config.yaml
arch: "vit"
model: "image classifier"
dataset: "microscope photos of single blood and bone marrow cells"
train_examples: 48542
image_size: 32
crop_scale_min: 1
horizontal_flip: true
translate: 0.06
color_jitter: 0.1
cutout: 0.25
targets: ["cell type", "smear"]
num_classes: [17, 2]
norm: "layernorm"
norm_position: "res_post"
activation: "swiglu"
mlp_ratio: 3
head_dim: 16
fused_qkv: false
bias: "all"
qk_norm: false
parallel_block: false
inner_norm: true
patch_size: [4, 4]
conv_stem: false
layers: 8
width: 192
positions: "rope"
pooling: "class_token"
label_smoothing: 0.1
loss: "cross_entropy"
init: "kaiming_normal"
optimizer: "muon"
muon_scale: "original"
lr: 0.013
momentum: 0.95
nesterov: true
orthogonalizer: "newton_schulz_5"
adamw_lr_other_params: 0.0017
grad_clip: 0.5
steps: 11700
batch_size: 384
epochs: 92.6
lr_schedule: "cosine"
final_lr_fraction: 0.01
warmup_steps: 350
weight_decay: 0.07
adamw_weight_decay_other_params: 0
Rows from block 5, named by matrix and row number. Rows with one number belong to one attention dimension. Each number is 128 + 32 x the weight over its row's rms, rounded and kept within 0 to 255. All counts start at 0. Numbers have three digits each. After the name is the row's rms in percent of the matrix's.
# q: attention query (model.blocks.5.attn.q.weight, 192x192), inputs 78-116
# k: attention key (model.blocks.5.attn.k.weight, 192x192), inputs 78-116
q.18 099:132139118103131124107138148177118161170166202087069133128098087131091115173143146110087114173088060146102171061135130
k.18 096:106143189150112202120126125150166143180095170101109126140120128175120086162105166123171175108081093166107142112125082
q.19 098:091165086160126066145109162229175151171142151124103150118133110114124124135107168074166073100134069129117137158075094
k.19 099:114187136124135073167164153064097140189134171190153101128100160151160153134129164145122130117141096134124120099137145
q.20 098:029151114131129112198132142090097165156062103112118128116159103123145076163054178119133154111158156159104093130175144
k.20 104:159165086123120183161105138128114158142141058128071123123165092146032111137115151195135131082159053173109153130105162
q.21 098:073119140112188124158162101112124166179083098160104143111136143093116116143152146119136101071117120092107126135130162
k.21 106:159175091115166152129148122143103134104164116112185131134161119170134097186085097124063132128130190082101126161102096
q.22 102:085096130148146190102092101108102183150202158078112106134122161183115177115135148127220124084102140080160118173140103
k.22 102:101148157118101107091151080076196070144098110145090126169127108134152085143089159113121121100197143129106073111170129
q.23 088:130136100120104096107184145104098116129108151099099144109159175145208109163133120161121105183125111055126153135126075
k.23 089:090128148154164137172139131105136129120088184100153146126105090130085173086143175113131139154137071126139107160104079
q.24 104:141122119059094148112147121085078130108145133174130120158124174196111149119079180182110145124149154121137169137138106
k.24 111:089141115151107093138126086113116155184155097156141097091106157169161117116131126142085111055170004078131147110131155
q.25 103:154109155136106126139136159162064108146082116119121144153126143129129101122075071166106105126119117109164134120092091
k.25 109:127140176093057130134122109092119147157091138102190094077126176132087168152116176153136174154096215115135152103172150
q.26 105:071102146130127139143140188123089124086132116097123121090137130008145098121114111127087078112099157164151163130192078
k.26 106:120143123088084145093102107149083032099139122118116141159128118115106116139187139129098183110200085173094127113178122
q.27 104:136094155085136189157127113138169172126104160098052150100121050088163114087112163174117124115095076188112133138115173
k.27 109:155109121143055152118155128102122133212086144125100104094125179070155160148152122164069061133153110129092105126095136
q.28 098:112173097121129110116119155081120155168123146173114179124179070163118147111129116087196123118161144134103189103120148
k.28 099:135114174128139131124082079105066182093073107145081108163092144153115112121106131109117170097158166138115140087130127
q.29 107:202177104118107172095120094170182129172145150145109167153167161070093127097152106122104120145073129104132120183129110
k.29 106:126111130161120150099159100136063125165109137136078120091113160118170109155134110132158097087123163123141110184115180
q.30 101:178154147095141150174060127160165076084177140129154162113120171127129149105136143079149157133135120150122076123181112
k.30 101:113144111132125191135137093093100125153137155105107130152077126143083096162142120127126102160168124109100177181063167
q.31 096:118083052109091140145144106156100110155103225124111148152140132126108136130119118129135132084168088133085108104142153
k.31 102:095107181188106160191141130109152089089140126183130120137143137180113141141146104104087096092205065135144136158059140
q.32 104:128177173111096111131131148185161134163132167133118185072161091133125150136079181166075078144079156166126128166123094
k.32 100:135133104106168074156126178154161154155207117129085117128117192131186172141128113110135190216168177151144108140125133
q.33 096:162087124116192153119157135104175093141145187144144110138085116156136142102134082110147152121101137109181094118121115
k.33 103:126139142161141167121149131069118114144096116134196097078112088106124128169035108020142132204140150137114130107128160
q.34 087:078168076144164096168181155107149093108100118165112162151131203161116133125083106129075104109186135157124070075121171
k.34 090:132139148095151193155092088147116134119123055125189093112136113123092129082164158110077138167171146138058164100168152
q.35 092:117171140114154148107154128113123121139083122124172184172116122154100094083136079091165222171110169106148115214163095
k.35 096:150103132118144118085186155145170066156131144065125156168117127131147120103163116156152153156136143116152124176106118
q.36 100:166120161144108114059144103147134089096125146102174148142154110107102160175141128069076109179135095109117133116175150
k.36 099:118142092145147137202171095108133096093090133144129106141137086133166077118152152113147133069129079073127164090137151
q.37 097:186125138069095142156111117149172085107126090112097078137074135095099088119136147106197140128117133118114133101100119
k.37 094:123134161120109138159149171139136078163113090095145122145164095146110140112093160125189126076072111101102126141089074
q.38 100:024196127161117121129134132096107127173192095130137097153152138109108202167049118154141135170157101093138160097076148
k.38 097:179103147121152187105166115158139139123131168117134159112132124090174094126147130119148130095142155142094117176157174
q.39 097:184108118124154169152107118155165180077172161100177135136082126140161147142120136139113107058132108187162171174133148
k.39 101:126121117092150153178152077043119171099151081144086119141133171123116152098169114155157184123128175100121129099046120
q.40 104:143143143098175117196162151156115124101099120104125072090114101118140136081170138130102151083135123138101162142085098
k.40 111:158139140106090182072143040107094128144145098159110076074148103139084148180082103157117124116151084096112171065089143
q.41 102:210069171140076106097099150119079132138125115078123094147129125145140170126165073117152159078103073167170103113108108
k.41 094:147168122162069166200085109109106083140037111114080154077164101203181071128148101096089113133145136093129133109129135
q.42 090:110134144133121123095084134109132146050120121126097108114145073135125140099141084093130136165123148113110111148126115
k.42 098:147164098100070114126129099153101193122158158120103090134126161122133151154131116157102062109142097131149087140188144
q.43 098:120142093152091132105178127152127124169087127127060204105073187155126097163105138105099128167090139173158091114146145
k.43 084:136128146184127132114104127205128132138129075160111110157128092141173169132145113082170144140139155161081123121100108
q.44 101:129096133152114099135049140166213101131136155120108138111088115102107165128118182145104135147181119125125131109115065
k.44 094:149125113152136069078168170227134078033103115163149167155091131070130122166117202153113223148085135135146113114114087
q.45 095:174132150137114131133154130124080103153122115111127176072110112131139131104189143131126129098148123153150044104121117
k.45 099:129160151098078122090106077151145100155110096124125090135163138059073084162104136137095132132152199172149163133136072
q.46 090:100122123087091097151115129183174179171113168078185137114097133135088136111121094143116142118091153153125158150105137
k.46 094:178128182106096154126124223129127125156176102116078132130131146136107136141165152141152106153122095067171093088088079
q.47 094:105082114142119169137106190121102096142164151134184122114087137177102225097173091117154113107108122102133101151123158
k.47 098:121129110101180123180092102155172172135133116095170081135148144133137149118143075114105159132128143120075139082054079
q.48 105:163089128134076159103080103094173090115122103133135144114165138178168125108083188140101079166162074108130178149127118
k.48 105:142156167104160178165116133107149115096078116120119138130128152085042131120085109139142152116114122142063129183093132
q.49 101:063100182082124100141076183062128140140161088150095123078104146096112099115098173173101145143175090124173147113173102
k.49 105:114152112145196123117143147098097171128080140152141159132149117122084151190134097157151121121099149118120091151040077
q.50 092:097140090113120142123168121120141054135128151123150127166172136137143148136148076109103116098150161082115141071101105
k.50 096:128117074120135127131102185113126091132130194081157090146095142147132144133160153112152114072102134141113155123062124
q.51 106:119112156139163090121169119106154127146103171121128151175155136132129122084095169122102149100141083125136135033128132
k.51 103:156161114146158144175109121149093089184150092135089114105155137160162213103119195112110140138118112157094099194164091
q.52 097:126120156174120100107149119114126129116163188103090134142120118105073158084130136146112136102128196113089176103145094
k.52 097:160171047104150155061169137138148116133119137106146144123124138126093118141115132143135094077117097121088111119090074
q.53 107:120124103126133115122074084100123094145164136085120055128152116114121169125164146103150140157121084124147170083124100
k.53 105:159173134140103143127114119102098074193083201120101097103128084163186160113093186119106098131081089083112140106128115
q.54 097:096124136149141156110127125139173134098129122139132132095192123130120168158198202200117176168169090134181140170127107
k.54 105:101127062132082139145047156128102152168155121139087185149044141125156124124150124137064127135095128137145114127137167
q.55 096:144049157100071143100120130102161111064147122111069145119136131080133145145234107125117098116074189072182097104092139
k.55 090:151099114067152101142108125169124121103063128210150126141127111093120108147015139112101067175130130077080106181161135
q.56 106:075126092136165137129127134151097145106097136133176133155156143161153140148098151143102107119129048168143135140102094
k.56 102:134146101140185211163145073102053134143125148161116168070159110147111071123130142103096128102134072107151175098178173
q.57 104:156146141140126092116152172129126067148112091076109176097098147129073193113124088171121134153115120128157149094158133
k.57 105:129108126058112141150166105101133135156126146101156132116075176102188103129173104154118116098165166113091111120143223
q.58 090:109125064088162112112133119074123109163124141144165095142102168190144136037172126183132096048119148102132142100139172
k.58 093:150176144114075106106142118084111136088114148170173107104150195109135104191123075122180108104176126110120176138110114
q.59 098:120113106108095124131098103165159146102164091128135134134141078144095175098171110150137101135190118108081131112063044
k.59 099:137121155137159085177089159093177107159092171165111118173076133126129142159146150112105102098126101178159147146084115
q.60 110:129160135087083120173156113169218117130137150080158112089126134102094144137143127121056102140039150096142059129139068
k.60 106:081116129196125197126152089161091139206106127088095123129183044120137085116182166127120088081152097116101142103186175
q.61 106:161107071124125130087121157142106114133135126098084116159143163085123073116092138151124129109171140145193181137114049
k.61 108:220092181167093110172090056158153126064078096070115176126107087137106068116080073178189106158174164135134134126112164
q.62 093:128161088142108148134162130118093079129155138168172116141167126110169119147097096130082136137120130137149118103120100
k.62 097:140089128119056104074123114088151148078137185100131137084145135109138156119166132098139168101168137128146156070154141
q.63 096:137187093141128106147152098127150140141087104108123139143161134114168107128120101174081157125141123139167121115135082
k.63 097:126138147139135079144063053108121078146177155174186135122177131129078130080155135123124125162099141080128108111077115
q.64 115:112108130147097190156172131073136104157067160132165142144120094104097132157102194085080151187147158111136137074154110
k.64 106:131160126083190064128143147135093073197121141156145127120065134092138148157161110102125127176129094132119118099161121
q.65 104:090171168117114117121173127103075106111124125114131140066152159139129191149093120151128109143154107085109145126117130
k.65 111:097156146105170144069148119139122115133154146188077107183157123120144140169154094227105077146111139096174144163111093
q.66 099:115069152119167201111116167176141157126113187065126185090145117172126158080153144123148126109139095121105136169116097
k.66 096:106124088150122095098151124120153105103133124106154123161178133145120105177129165107098175137121160069097136149134104
q.67 109:170122125203093134109104066145185148134154092143087125132167128098120100092135106112143086159166121147178206106124211
k.67 106:070071141131111144185122112163121107159107112110201121110087145172130159191094166168149150064144100164117150122101083
q.68 105:135120144153056118111169115124129119082119104182132107133080113150108170123164128141158181123124122110109091148109088
k.68 103:142074165151185174127170108157066137127148122127084120112185078099155118144110093094091136190116178101145021098150149
q.69 095:172125091147139119100056075141082148137179116147136093152084130083128135149101058203162140071092137111223145124133151
k.69 112:126195166147156169196146119189197136178151114118182130147113066122167089132137153131145058109145145145123092135078116
q.70 101:085116100161128159087150158164148170121154176136068128077150121175215063135139177127078139096122128076163067107102172
k.70 100:155130134108129111119071125124131174071102129159132106118087105130101098212182158100183152146109135063124135118090119
q.71 094:111091180136124217145118065091135115101182133135111135176114142087120172125162085145133146107105130150120192119130090
k.71 090:142148114107121134135140112153150112197160174182141147166082196136176127129140110155096171117164161172118129134150130
q.72 107:103095122120137148109110123156064114165131132124097160150124140198105184126118128092100119149148088163015077161126080
k.72 112:093136150161162161128140168204143181159127156094121122137094113150182066166074162139125106110113061130166071101154148
q.73 095:070076100103155130078128121180128118158109083108188154095067160122105115122101088077105111141086090172157132124112098
k.73 095:152093174183052187148177112080160122130160046139138145112107061158170084105094106125173104103107189181136148080104184
q.74 098:099115136147173136108163100188089086137116121104145128163126103103151136120177068163113095161104149180140137147093114
k.74 100:099129140141148105088136160120125137114122119190118117145108118104146101151114098113161134083112132173128117123131048
q.75 098:075101134081181150156142169132112201161080118119169064111120140127108112099058171145101125115096157129106131126119163
k.75 097:129088087089053146094140128110173160160080185081086127100129125188128123125161122071150156127158121153185077098138092
q.76 106:084136113131089083181137110094080133103158148167022139126166053162182131110104180094115145120060078101124080120184156
k.76 102:148115164153129016130192155181143144159168177106211095146108192110108163120137083121154175166111179145162088139133107
q.77 102:150133103156138153118115183169165140137079106129137117103139142082122073111171147064117172129139100155102165122147084
k.77 087:128188149173153134084177150141163152154170087149159099089107158109166101119092116177190054168142129143116111097155107
q.78 093:138159107088161154146116084143159049118106160151136076155088124085118096149137131149163151087205121168083112172106164
k.78 099:122202152122186139154094102158091102167132137127101134118122125093124137105066118144152105197148111130129130132112094
q.79 100:069103154134095151108139139121125104161094167174073112165117083144204110111119121152140130153121126095099156118130134
k.79 095:128142125144103101114149136089130118127143187062101137106143143098175126133105121081119116105136113069153122152179079
q.80 107:198154109152105190187135128098135137146032207099169110120126084123104139118159108148112083135160116159098164117088143
k.80 105:217150133181031166242086087147086077170118097122159181168082123109057165075166098121178129112089178177136171115138042
q.81 105:172142121132088098131118142124151130119144119120097149154122097212105146191147077058066054149097154142094148137116137
k.81 102:135106102174117105151136072143127152122120176145146101126110104094162160121164143175154167100155177112075144056077123
q.82 094:121092098148137109047125087138097188092123152110153172085166137102191150117206124091109061080067148106115158171134141
k.82 097:083101163197152121098102145131125155055137151023048146118140097106136135137084088066140100087141109174107137136107137
q.83 102:124127117164134139067188116134107092136119153084094157078150100111149218130127122102189127117080087117077102124117108
k.83 105:170118096100117125191162113151185141149127144089162063127137093163134083171139105124128109075045126095192161119121149
q.84 110:097116151145102169200145178131114159097170133090144108161137155102076168144111131114142133103137133149050150106125173
k.84 106:129099112154171126157070117133164146150182080132085136124173111095187091124084102161160087166123148173118094141084155
q.85 098:106132088101139163089110128139109174152100179090159163156086149097125154074128117148139112142112135126173023163127128
k.85 101:093152129096111120123159132159124101125049116079144120159150169143172079096097106088135191119150104130138171118135143
q.86 101:116183114068125130179107193140153113131199152179087155141107098132149117111146123105136123171132159190140140124080105
k.86 106:088130164093159106118180128118112108094130174126148115096130106128066104120123188143174142158204157161172097149118112
q.87 102:138142117162098114138116154102085149093073064113144105091057073100141090088166124155131140138108089156159152124078085
k.87 095:114115159146119070140140174093154103086114135121093123094121100137094157152154168142098129117102126094176125097111120
q.88 103:105094126114165119110098195123104162144147136168083136134108131127161123201112091113109145160130108127091115131122154
k.88 112:185091120118097125113096063159150165144161093033115151077092102070104142102154139130147169138057138118134092114137127
q.89 101:177142141100111178141102176049188136149112074139156170093107142152081102149103149082166135162085119185102149060093125
k.89 102:098130086114177109120105198139109125077143146123184093106165131149113087094128144098127150122093068143124107094181154
q.90 101:162121078133150162130152145145103079134145081107141118113090119134144092177133117162108100129143115089124100118157131
k.90 099:124145116107086142172122212148059135096129126118155153177127145070141168129091113126200135091088135159152097150102165
q.91 088:109126100119085137138145064105105104098162157241153081130134129154157103116077171103142154115139139146111160103089050
k.91 089:118111154097138144171099100105124103184088124156051141119148139139075144106159156130112088128123119110141093175152065
q.92 093:136114083116090093187155111146078152100147075069137100146132144145171080093153157140153157167128151165154192115097169
k.92 097:130092184110124109088119124134095166104021108097130167103107099150131099140086140112146157129129143114107145133170143
q.93 096:114150112172167143100084172096179167170146158150130090134104211150121129145142139089126149143048146117063110159165153
k.93 096:117152163109084136158115144106212093094092147095111135140097165167124121148143165159136094067130194075076109106108112
q.94 107:152141102138081141129081067182098090117156134074127162143147069103150152164149121075173148196169129146137089137158096
k.94 104:113150093183127087066157143158139112115144110107117117119166081110154110084122111093191178118128139140109184175086150
q.95 094:091159093150125108120116129163128097180136127169147124136131095145133112077128140125112158110072098177138105110155170
k.95 090:163103086163163155101067134149131110115120167108156060138155100091190084110156179136109121104124136083103126086139098
q.96 108:184097162116157081155152167123161113099159143151112157131057139165149141116107147093106132143151147161082114100057119
k.96 104:067150109180159104105123157159163132175173101141123073168167155110189189152124136166126113156141129142101140157141117
q.97 108:111159154140134142235144147117166115117121180134077167156177126182135119112145157080070107109140189119181126103096084
k.97 099:199135119110122088130083179136098104098098159171116082164113141197124103114150094134149067194123087131123116099095161
q.98 101:094128161107128152143125080114148094138132116137155121139051114126151131167084179125102154046092175174151134154137087
k.98 097:111141125083101161172148161115153077111106177094060124129114124137093062146123148124194115102116155169060144119120119
q.99 102:176152146159157119125116092108126131123103146111199099126118147190189089132127122186098134170112121125113125103080130
k.99 100:124148116180130077127112128140171102107091119116106111102125094134152133168131094089125163113159122095126130132134128
q.100 114:117208139093163116174110125080194134091206143129121143112098075101137184124089134100127099143126104118151169099091105
k.100 106:119100132140154126132099131195140160093117119146122111151081119125161084111140137153127189146163118088132082150150144
q.101 108:171150087214154153116123116119191130178137076088104124144158086121141198133092121143134120107142149155160103201196197
k.101 102:175117150098088143101145138084175185110194125094117109126109086122096096132165153132154090148110111164123083096108113
q.102 100:159072174113111106168122125103114134157131154129072121115156128169076123124147139093111120095120102134177133129158155
k.102 095:147106089122112148119077083139074142085111129127160103157134108152112149083122168121187130170147164124129136151115170
q.103 097:131146161134058192230121176152098106113176187117101121130110112107130097137121149106086120120122116108074152109100104
k.103 094:142111125097085092133114181179103122089150141136113096163132127085140149106172125184117076102134069160079167114141118
q.104 103:111131114173188115093158069091163142142175120140158159113170092138096182101154152114146118103155178166105148100103168
k.104 104:064067129124196115159114083080160190087120106120209124143138091134156166096116125122136155127171183137144115136134095
q.105 105:137085129092131168100120138124142192177080107097107114115121114201135150112090083106111112105136133183159087173140108
k.105 104:175147146165150181119155142130150128104097140141136096065098078174131105114184149142095104112124124164159168119124094
q.106 095:062162082101157153112148130130134121130127150160171093153085097130127097143090156167143169180094145162110107115102187
k.106 111:173128132174117084122085156102161104119071169129102123176187102163142126106182178119106134086106114144082126127160097
q.107 094:068128094077139144160164124147093123127133163099169138107115114127085138143138148137150097135108205061106135130136081
k.107 093:129165153111136120126132178117131100152175166114140180074109130098120159150117156113096161076117107078148169207132068
q.108 097:059171116138085129134153159134137139098133106122131116142106105175179188121111107078164166071107134104066105122153107
k.108 095:140078161128101120118103098163124171162092124114172183128180110162220107109188121149120118128103122165077098157145119
q.109 104:133058109146085110138154109128154133130115115144120156117096144128124164120159104142137170117202119116115166145110067
k.109 102:180123077157121119165143114145079097104146154054139152083165149077136082097144099162164123132143121136155112101122086
q.110 098:140150102134155144166136096163081140132127103100083183161175118153158109150136136095088103121132130107146120120067124
k.110 094:140156175134123167163175109165162137093077068081107137122149103073120153107162173119160116144143083075113200144124106
q.111 097:120134155084127107121134130097157162110091103089104131117082144172168182152113162133138142147123182195117107114088080
k.111 098:147112141173107109158139165198145092136109143122077122178154071120115163166179147113061121097111111167188137205137157
q.112 101:170108103142105125175141159076128147094169170111102097146148163134132128148168119087201106084142102125149139090212139
k.112 095:134105111126118189119157100099046081135158114125148064124157120108138094121129114132157150083130155097145090119149121
q.113 097:126176133087143097136123087118141138097104085134113143151120094121106167082142144130123130076138116131130168081126095
k.113 108:152103130106101088102190102150182204100065096129128115125093092139125133188144110115115138154113108133189145084126126
q.114 097:184095145178127130158123118119143122166061091134126139159086118147110123165208155164149104165138153106133129122161145
k.114 098:091140174147136173104174138178124127177146116110102128127079130161166148178092175132169070129121159069135110150122091
q.115 089:126164107094109145091126169107141106102158141107136122124119058118086137120092148092131141123141108084179136078168110
k.115 089:132133146151144142038106170112037133106132094127149079138094128119126137115093180167103124145098135164104128051148127
q.116 109:138090100129112145141078093097116139102156137092148142107178084121121110095198179127155123140176144105108117081124205
k.116 117:181163088077094105136120087136094157154074120148153127143144113111167104148124104157172116106132159103115109151106105
q.117 096:131129141127152108188082075092225151081135149141141145133182131116125119132140121115107114115121090112118148170142142
k.117 105:110085119109111114200126027151129113134140193149133161146105149144156143065092098138155150129156094088147097141111180
q.118 091:087179081104185117139135176078087094174101150177147122133165202141129138153143173098204148127110114177131064151163075
k.118 092:155126133132134122158125112112125188126099118110126138167140091116157169145117125142118148147063141097121199155164171
q.119 093:163146146117107100140185135115113123096121144048101109145093121147075143151088164099131150156099093121173168102154146
k.119 090:182095075135166126076137155181208135174069126174074134171135054169144156140171150124138112131183090166148123099125118
q.120 094:121108120068172111091134146090112165121111107206085087087124135178113143165151154113096109202138096144146151107118161
k.120 102:144119101112127148106081153159169147166135119100107124112108128116147147080142102145118108106120146157139111113088128
q.121 098:169125086120163146143132128184117125131115183134118141146102130134165125043106128146117128077135122125085121174141126
k.121 097:099161164180162111184234123089061095128147128110083115097187178066135157127089101090152138124127078098083187152186129
q.122 090:173119117138207160093148132084126146147165156180142082158143184120101114075139133073112048104122120151180147120081138
k.122 096:121113105162150083154134159136109129199063038116107144168137110146159122150115103144134097098085149120089115146068158
q.123 091:182124089091217136144043180165142095149122125154114180168122153101154132195086103070143126136161106140117141110131094
k.123 106:120118143142154139096090149088076102103126081094095113148108157151178128135147136145125097131128138107181177115085167
q.124 109:116089092147070138085101059153129101134158151097118120113075130094080137191120156127211163084162151132202134166126163
k.124 096:133134104122125129122172108114165177118114175056151119152149125103116127130120144068094164152136075091169177125107157
q.125 109:102133178154116109097070180144103078091117130119128100141150136131142186156140072092105126094193160109099152150127106
k.125 111:147101128137139121142171112121140143129087129180138100161070087128072173123094115035166146132093137118128116128138127
q.126 093:193140061206110187097088175123074139135113104115174114159138121150169109183094117132093145173079091157129116151120160
k.126 098:082119186085073177121095105151120090108183063178124103125164135131117126095056127134159127086139118096093114133094152
q.127 092:053121101101183145151096153096117136156100140183188145066088129090116118143102111222130107170190117081122104148119103
k.127 099:117146162097102117148105129164088130136138139133085069143054080120114109147082193150156146135121145139150138155083171
q.128 113:091129130094109081156123150065050106156083102119146101095056158162016181110123116097115080126109179114111142134142129
k.128 109:118168102071127173165145121142072100105102125132160149177097166113122088132175084143169127141131131132153092131109100
q.129 103:150124148139174139162148090133101092138174114181150155135103101163089137163074160173167135117131135045132145087095097
k.129 096:062118139166117139139165139136137145127122139117155162135089151085108097055125162137073141078110115122107205129085097
q.130 099:141113131092151152145097134111148129102168089145087100179195096171071141117163088125103098146109131093156167137091106
k.130 102:160167087133123074086110157103090146114109130085139163083163156114075138112148174095140171104115164132120122075156105
q.131 098:086193131144119105105158075129092115086065094109111114181070114194173113122119157129100181138153141151129150116128107
k.131 108:128133117094151100122117092204110136129069165080178143127152104112057104140129086108141177135108096181091191144060178
q.132 108:104180158142180039122107069112135183127094133088088089145134146170117159179135171174124103129166044186080138133129135
k.132 120:074202137186103104106047150153111156107098173152146115127106096191186098116154135101136129169150165136137124159152153
q.133 097:124077157114151101150135153167193112103100123138107146193183134098146074083080138097133150184104101144172064129132117
k.133 099:056080147123102112128111094217100085160165115107104094063167131114122142136159189078111119104126129101130170047140132
q.134 089:117150092118086131122196147109119111137147156118198045100155162153158120151113150123162122145153139090189145116159128
k.134 089:108146175086157158192142105150147130180171157168143116127113145186164117140102115169145133146138064107147126099087094
q.135 101:125194099100157107145132161117123107153170147118130077136214108160182088073161165121143176114063033119136127170129106
k.135 094:168102112191090062167101118160123134082145146148142092136126148137067120114177072081119113157160135124100170157032118
q.136 103:078170126138162143200172093127157132117110131147155107135131099132063131131103145125079122142134186091138163118065116
k.136 109:208085146122129117114149143139074169144105161104166153150181131121109188152147125098182107137162090109057127124153189
q.137 102:092123157107163141135079082133212101137143147147101171111091177120043107093099166114112118109137109125147113154107123
k.137 113:109110211088156182140150084136088073106151102115100131127149084118136161169124129122119128111088158098140165097111165
q.138 096:130176163132132140129082108114124104155157139135158155134163145088158152103139171100170174122099105111124075100085146
k.138 095:145092126130100071101131149151121082108108155114116067079137154113127174070182105183132126152162171072092152157123088
q.139 103:174153165081135131124116145067138143177162164132177145114105176155130097149124165106070093139059115148129127101124134
k.139 101:169098138180132142147141054077175105112135111108104099112132114095158140146129079083155096104107130154134088090146172
q.140 097:182106131147143084116130145130111159132079140074102153124092084127114175128159129201154149142148155102137105156148153
k.140 095:128110123152163144140096152123216117156144107137121138133145069057159127142126115114177125178111072163117107221164131
q.141 103:237091096106138093174118135148163104159094123152120177095121096113146115116132144139109097182050154143169170112139156
k.141 091:165102089157195172142128121165106130184092153119141105069159135167140108047157147122090172089111146085134141065104178
q.142 102:098108187135170127127163097183046063170130121136111068166138217128070158090100117096146079097159112105145205108138172
k.142 102:131153120106191179116103113070129101140134169154184140165111157106138214132128179138133143114063171137159163160096110
q.143 087:203117193157133137089136086207101142127077101118109127086117158084119153150162129087160120139117133131124123106155148
k.143 088:209135151092135152095160141107193145170179161179085130174128131149195115055134142135121086184092158114167143112139100
q.144 103:059161144142161109165112161131104124056107089111163087133157178118107097165156063143140128111090121197142117136143166
k.144 094:154174147118108106174146076099090158121134125150055204099117110151085122117128093157149098103139142195089131141155082
q.145 107:141110111073102104151131137101203110168125099140134125113104142120156139073120128160133156131140098132179152128130092
k.145 112:102116094115111159128155077162107153146111140161175089069117128072130118162116160143121068099176109154156083145124165
q.146 099:140086087135122162113141112121140203151181077125094123144161069124162085144118085089190130154075108160146109122097112
k.146 100:175149068122153077156129165155176096167165121112139107151102125089071136096102127163094119148182114169118104171092094
q.147 109:105144150110169107112219099159133123075132135115085141126129093141158082091104065125143122134121116116143120159125118
k.147 110:086115113155111149126122144074161114160127090064071150099115139139193155167146115162132146139154163214169122111111132
q.148 105:116152136122071101186161129115141156092107137148122134049158084214054129131158144141074101134143199111097113146105151
k.148 101:151096112120135104126125147118138123155179132146097099163141103051090100100045168118104169132164151101175120121151154
q.149 106:107136140156201067132124141149125147081128133139093056148149108122170189085129134151118157099141160137141105126079126
k.149 111:230126101165092169146166145155130110121093188121137087147145072090123154178099184121162085102076140170126089171128135
q.150 103:176155085086158120051093133131127160107115134164133063146159149105081156055120161175130091129149159193143094140122100
k.150 103:071108059135144130072129122116098151099077195096119095121157098199172126135116075100095092062143075128164126159147134
q.151 112:130125147147177127096141108213106073165144153127126134213121138075119142150137122175104130143054099123153158135146152
k.151 114:133149144061118104140135127146141135126136137152124126166094100151128130143151094134141131139116135120153119136147174
q.152 102:127082142141092178086123141054155109133148126088153171143129122147148139124118177120158163157080092116105063140150059
k.152 098:161100160119085139121140102136086192136108097094230099106133157068116117170124135177123093127077107118137095181191110
q.153 110:149133138140118140089181149085167164186105091174120084151109093110165129162139131094178079135164098172123131103140151
k.153 104:089126135096123064099138154113110105094169079097158155082119138140111099085100141093106096087114160133179139161130122
q.154 101:082077119100055167139165152164085153109082118164109116158115157138115128143157147134166113117148185181106105125087119
k.154 097:146104129168167122100071150104135114161122156124042082097095092121135099126146147146091137179088117113113105128178132
q.155 100:126143156083167158114131102123201070192118129155072067111108134116106142178102073092162090075189114135064145154132126
k.155 100:114067197126209153177180093097096108150129142043127058127173153107131120056052179147123148114154121130098135153095169
q.156 096:126134112116172137164149113140158127102135151131118166181147143080181120147166092101131134147172136130150177190159145
k.156 103:132075149168186088172090126173172135119146156151080134161130077149093131096139147117084143124134064164101101118120047
q.157 105:140126150184113134182142142114197186119067105159187111145108093133129157130110115096091058170106143116148097092133139
k.157 095:119132119135142135132049097149146079147119079145102127148162150161131142158169156142122143187137133177137150138110165
q.158 108:113147155160128139082115197112068138168081164083104113159191134188083063098107104134096143103154137142139196091064115
k.158 100:102124101161148103123109106223109116172133125154101106087133075153131186139128077121140100135113166181150132156133100
q.159 099:067151117088147137110129168112123108155152118149130122130102136111030195152055152123168119105134177160139165116087163
k.159 101:065155164135129112121121128145121149150087077152147088107151099168137131140136137119117089114073121122085158110121095
q.160 100:105066193082174149109108186093166090150146103191157144134157065096054154107166123101104047098164114126181139162136159
k.160 101:101130091128139180127133129094137093107100056089135148138114102151148224142139080156138126130153082079117121140130141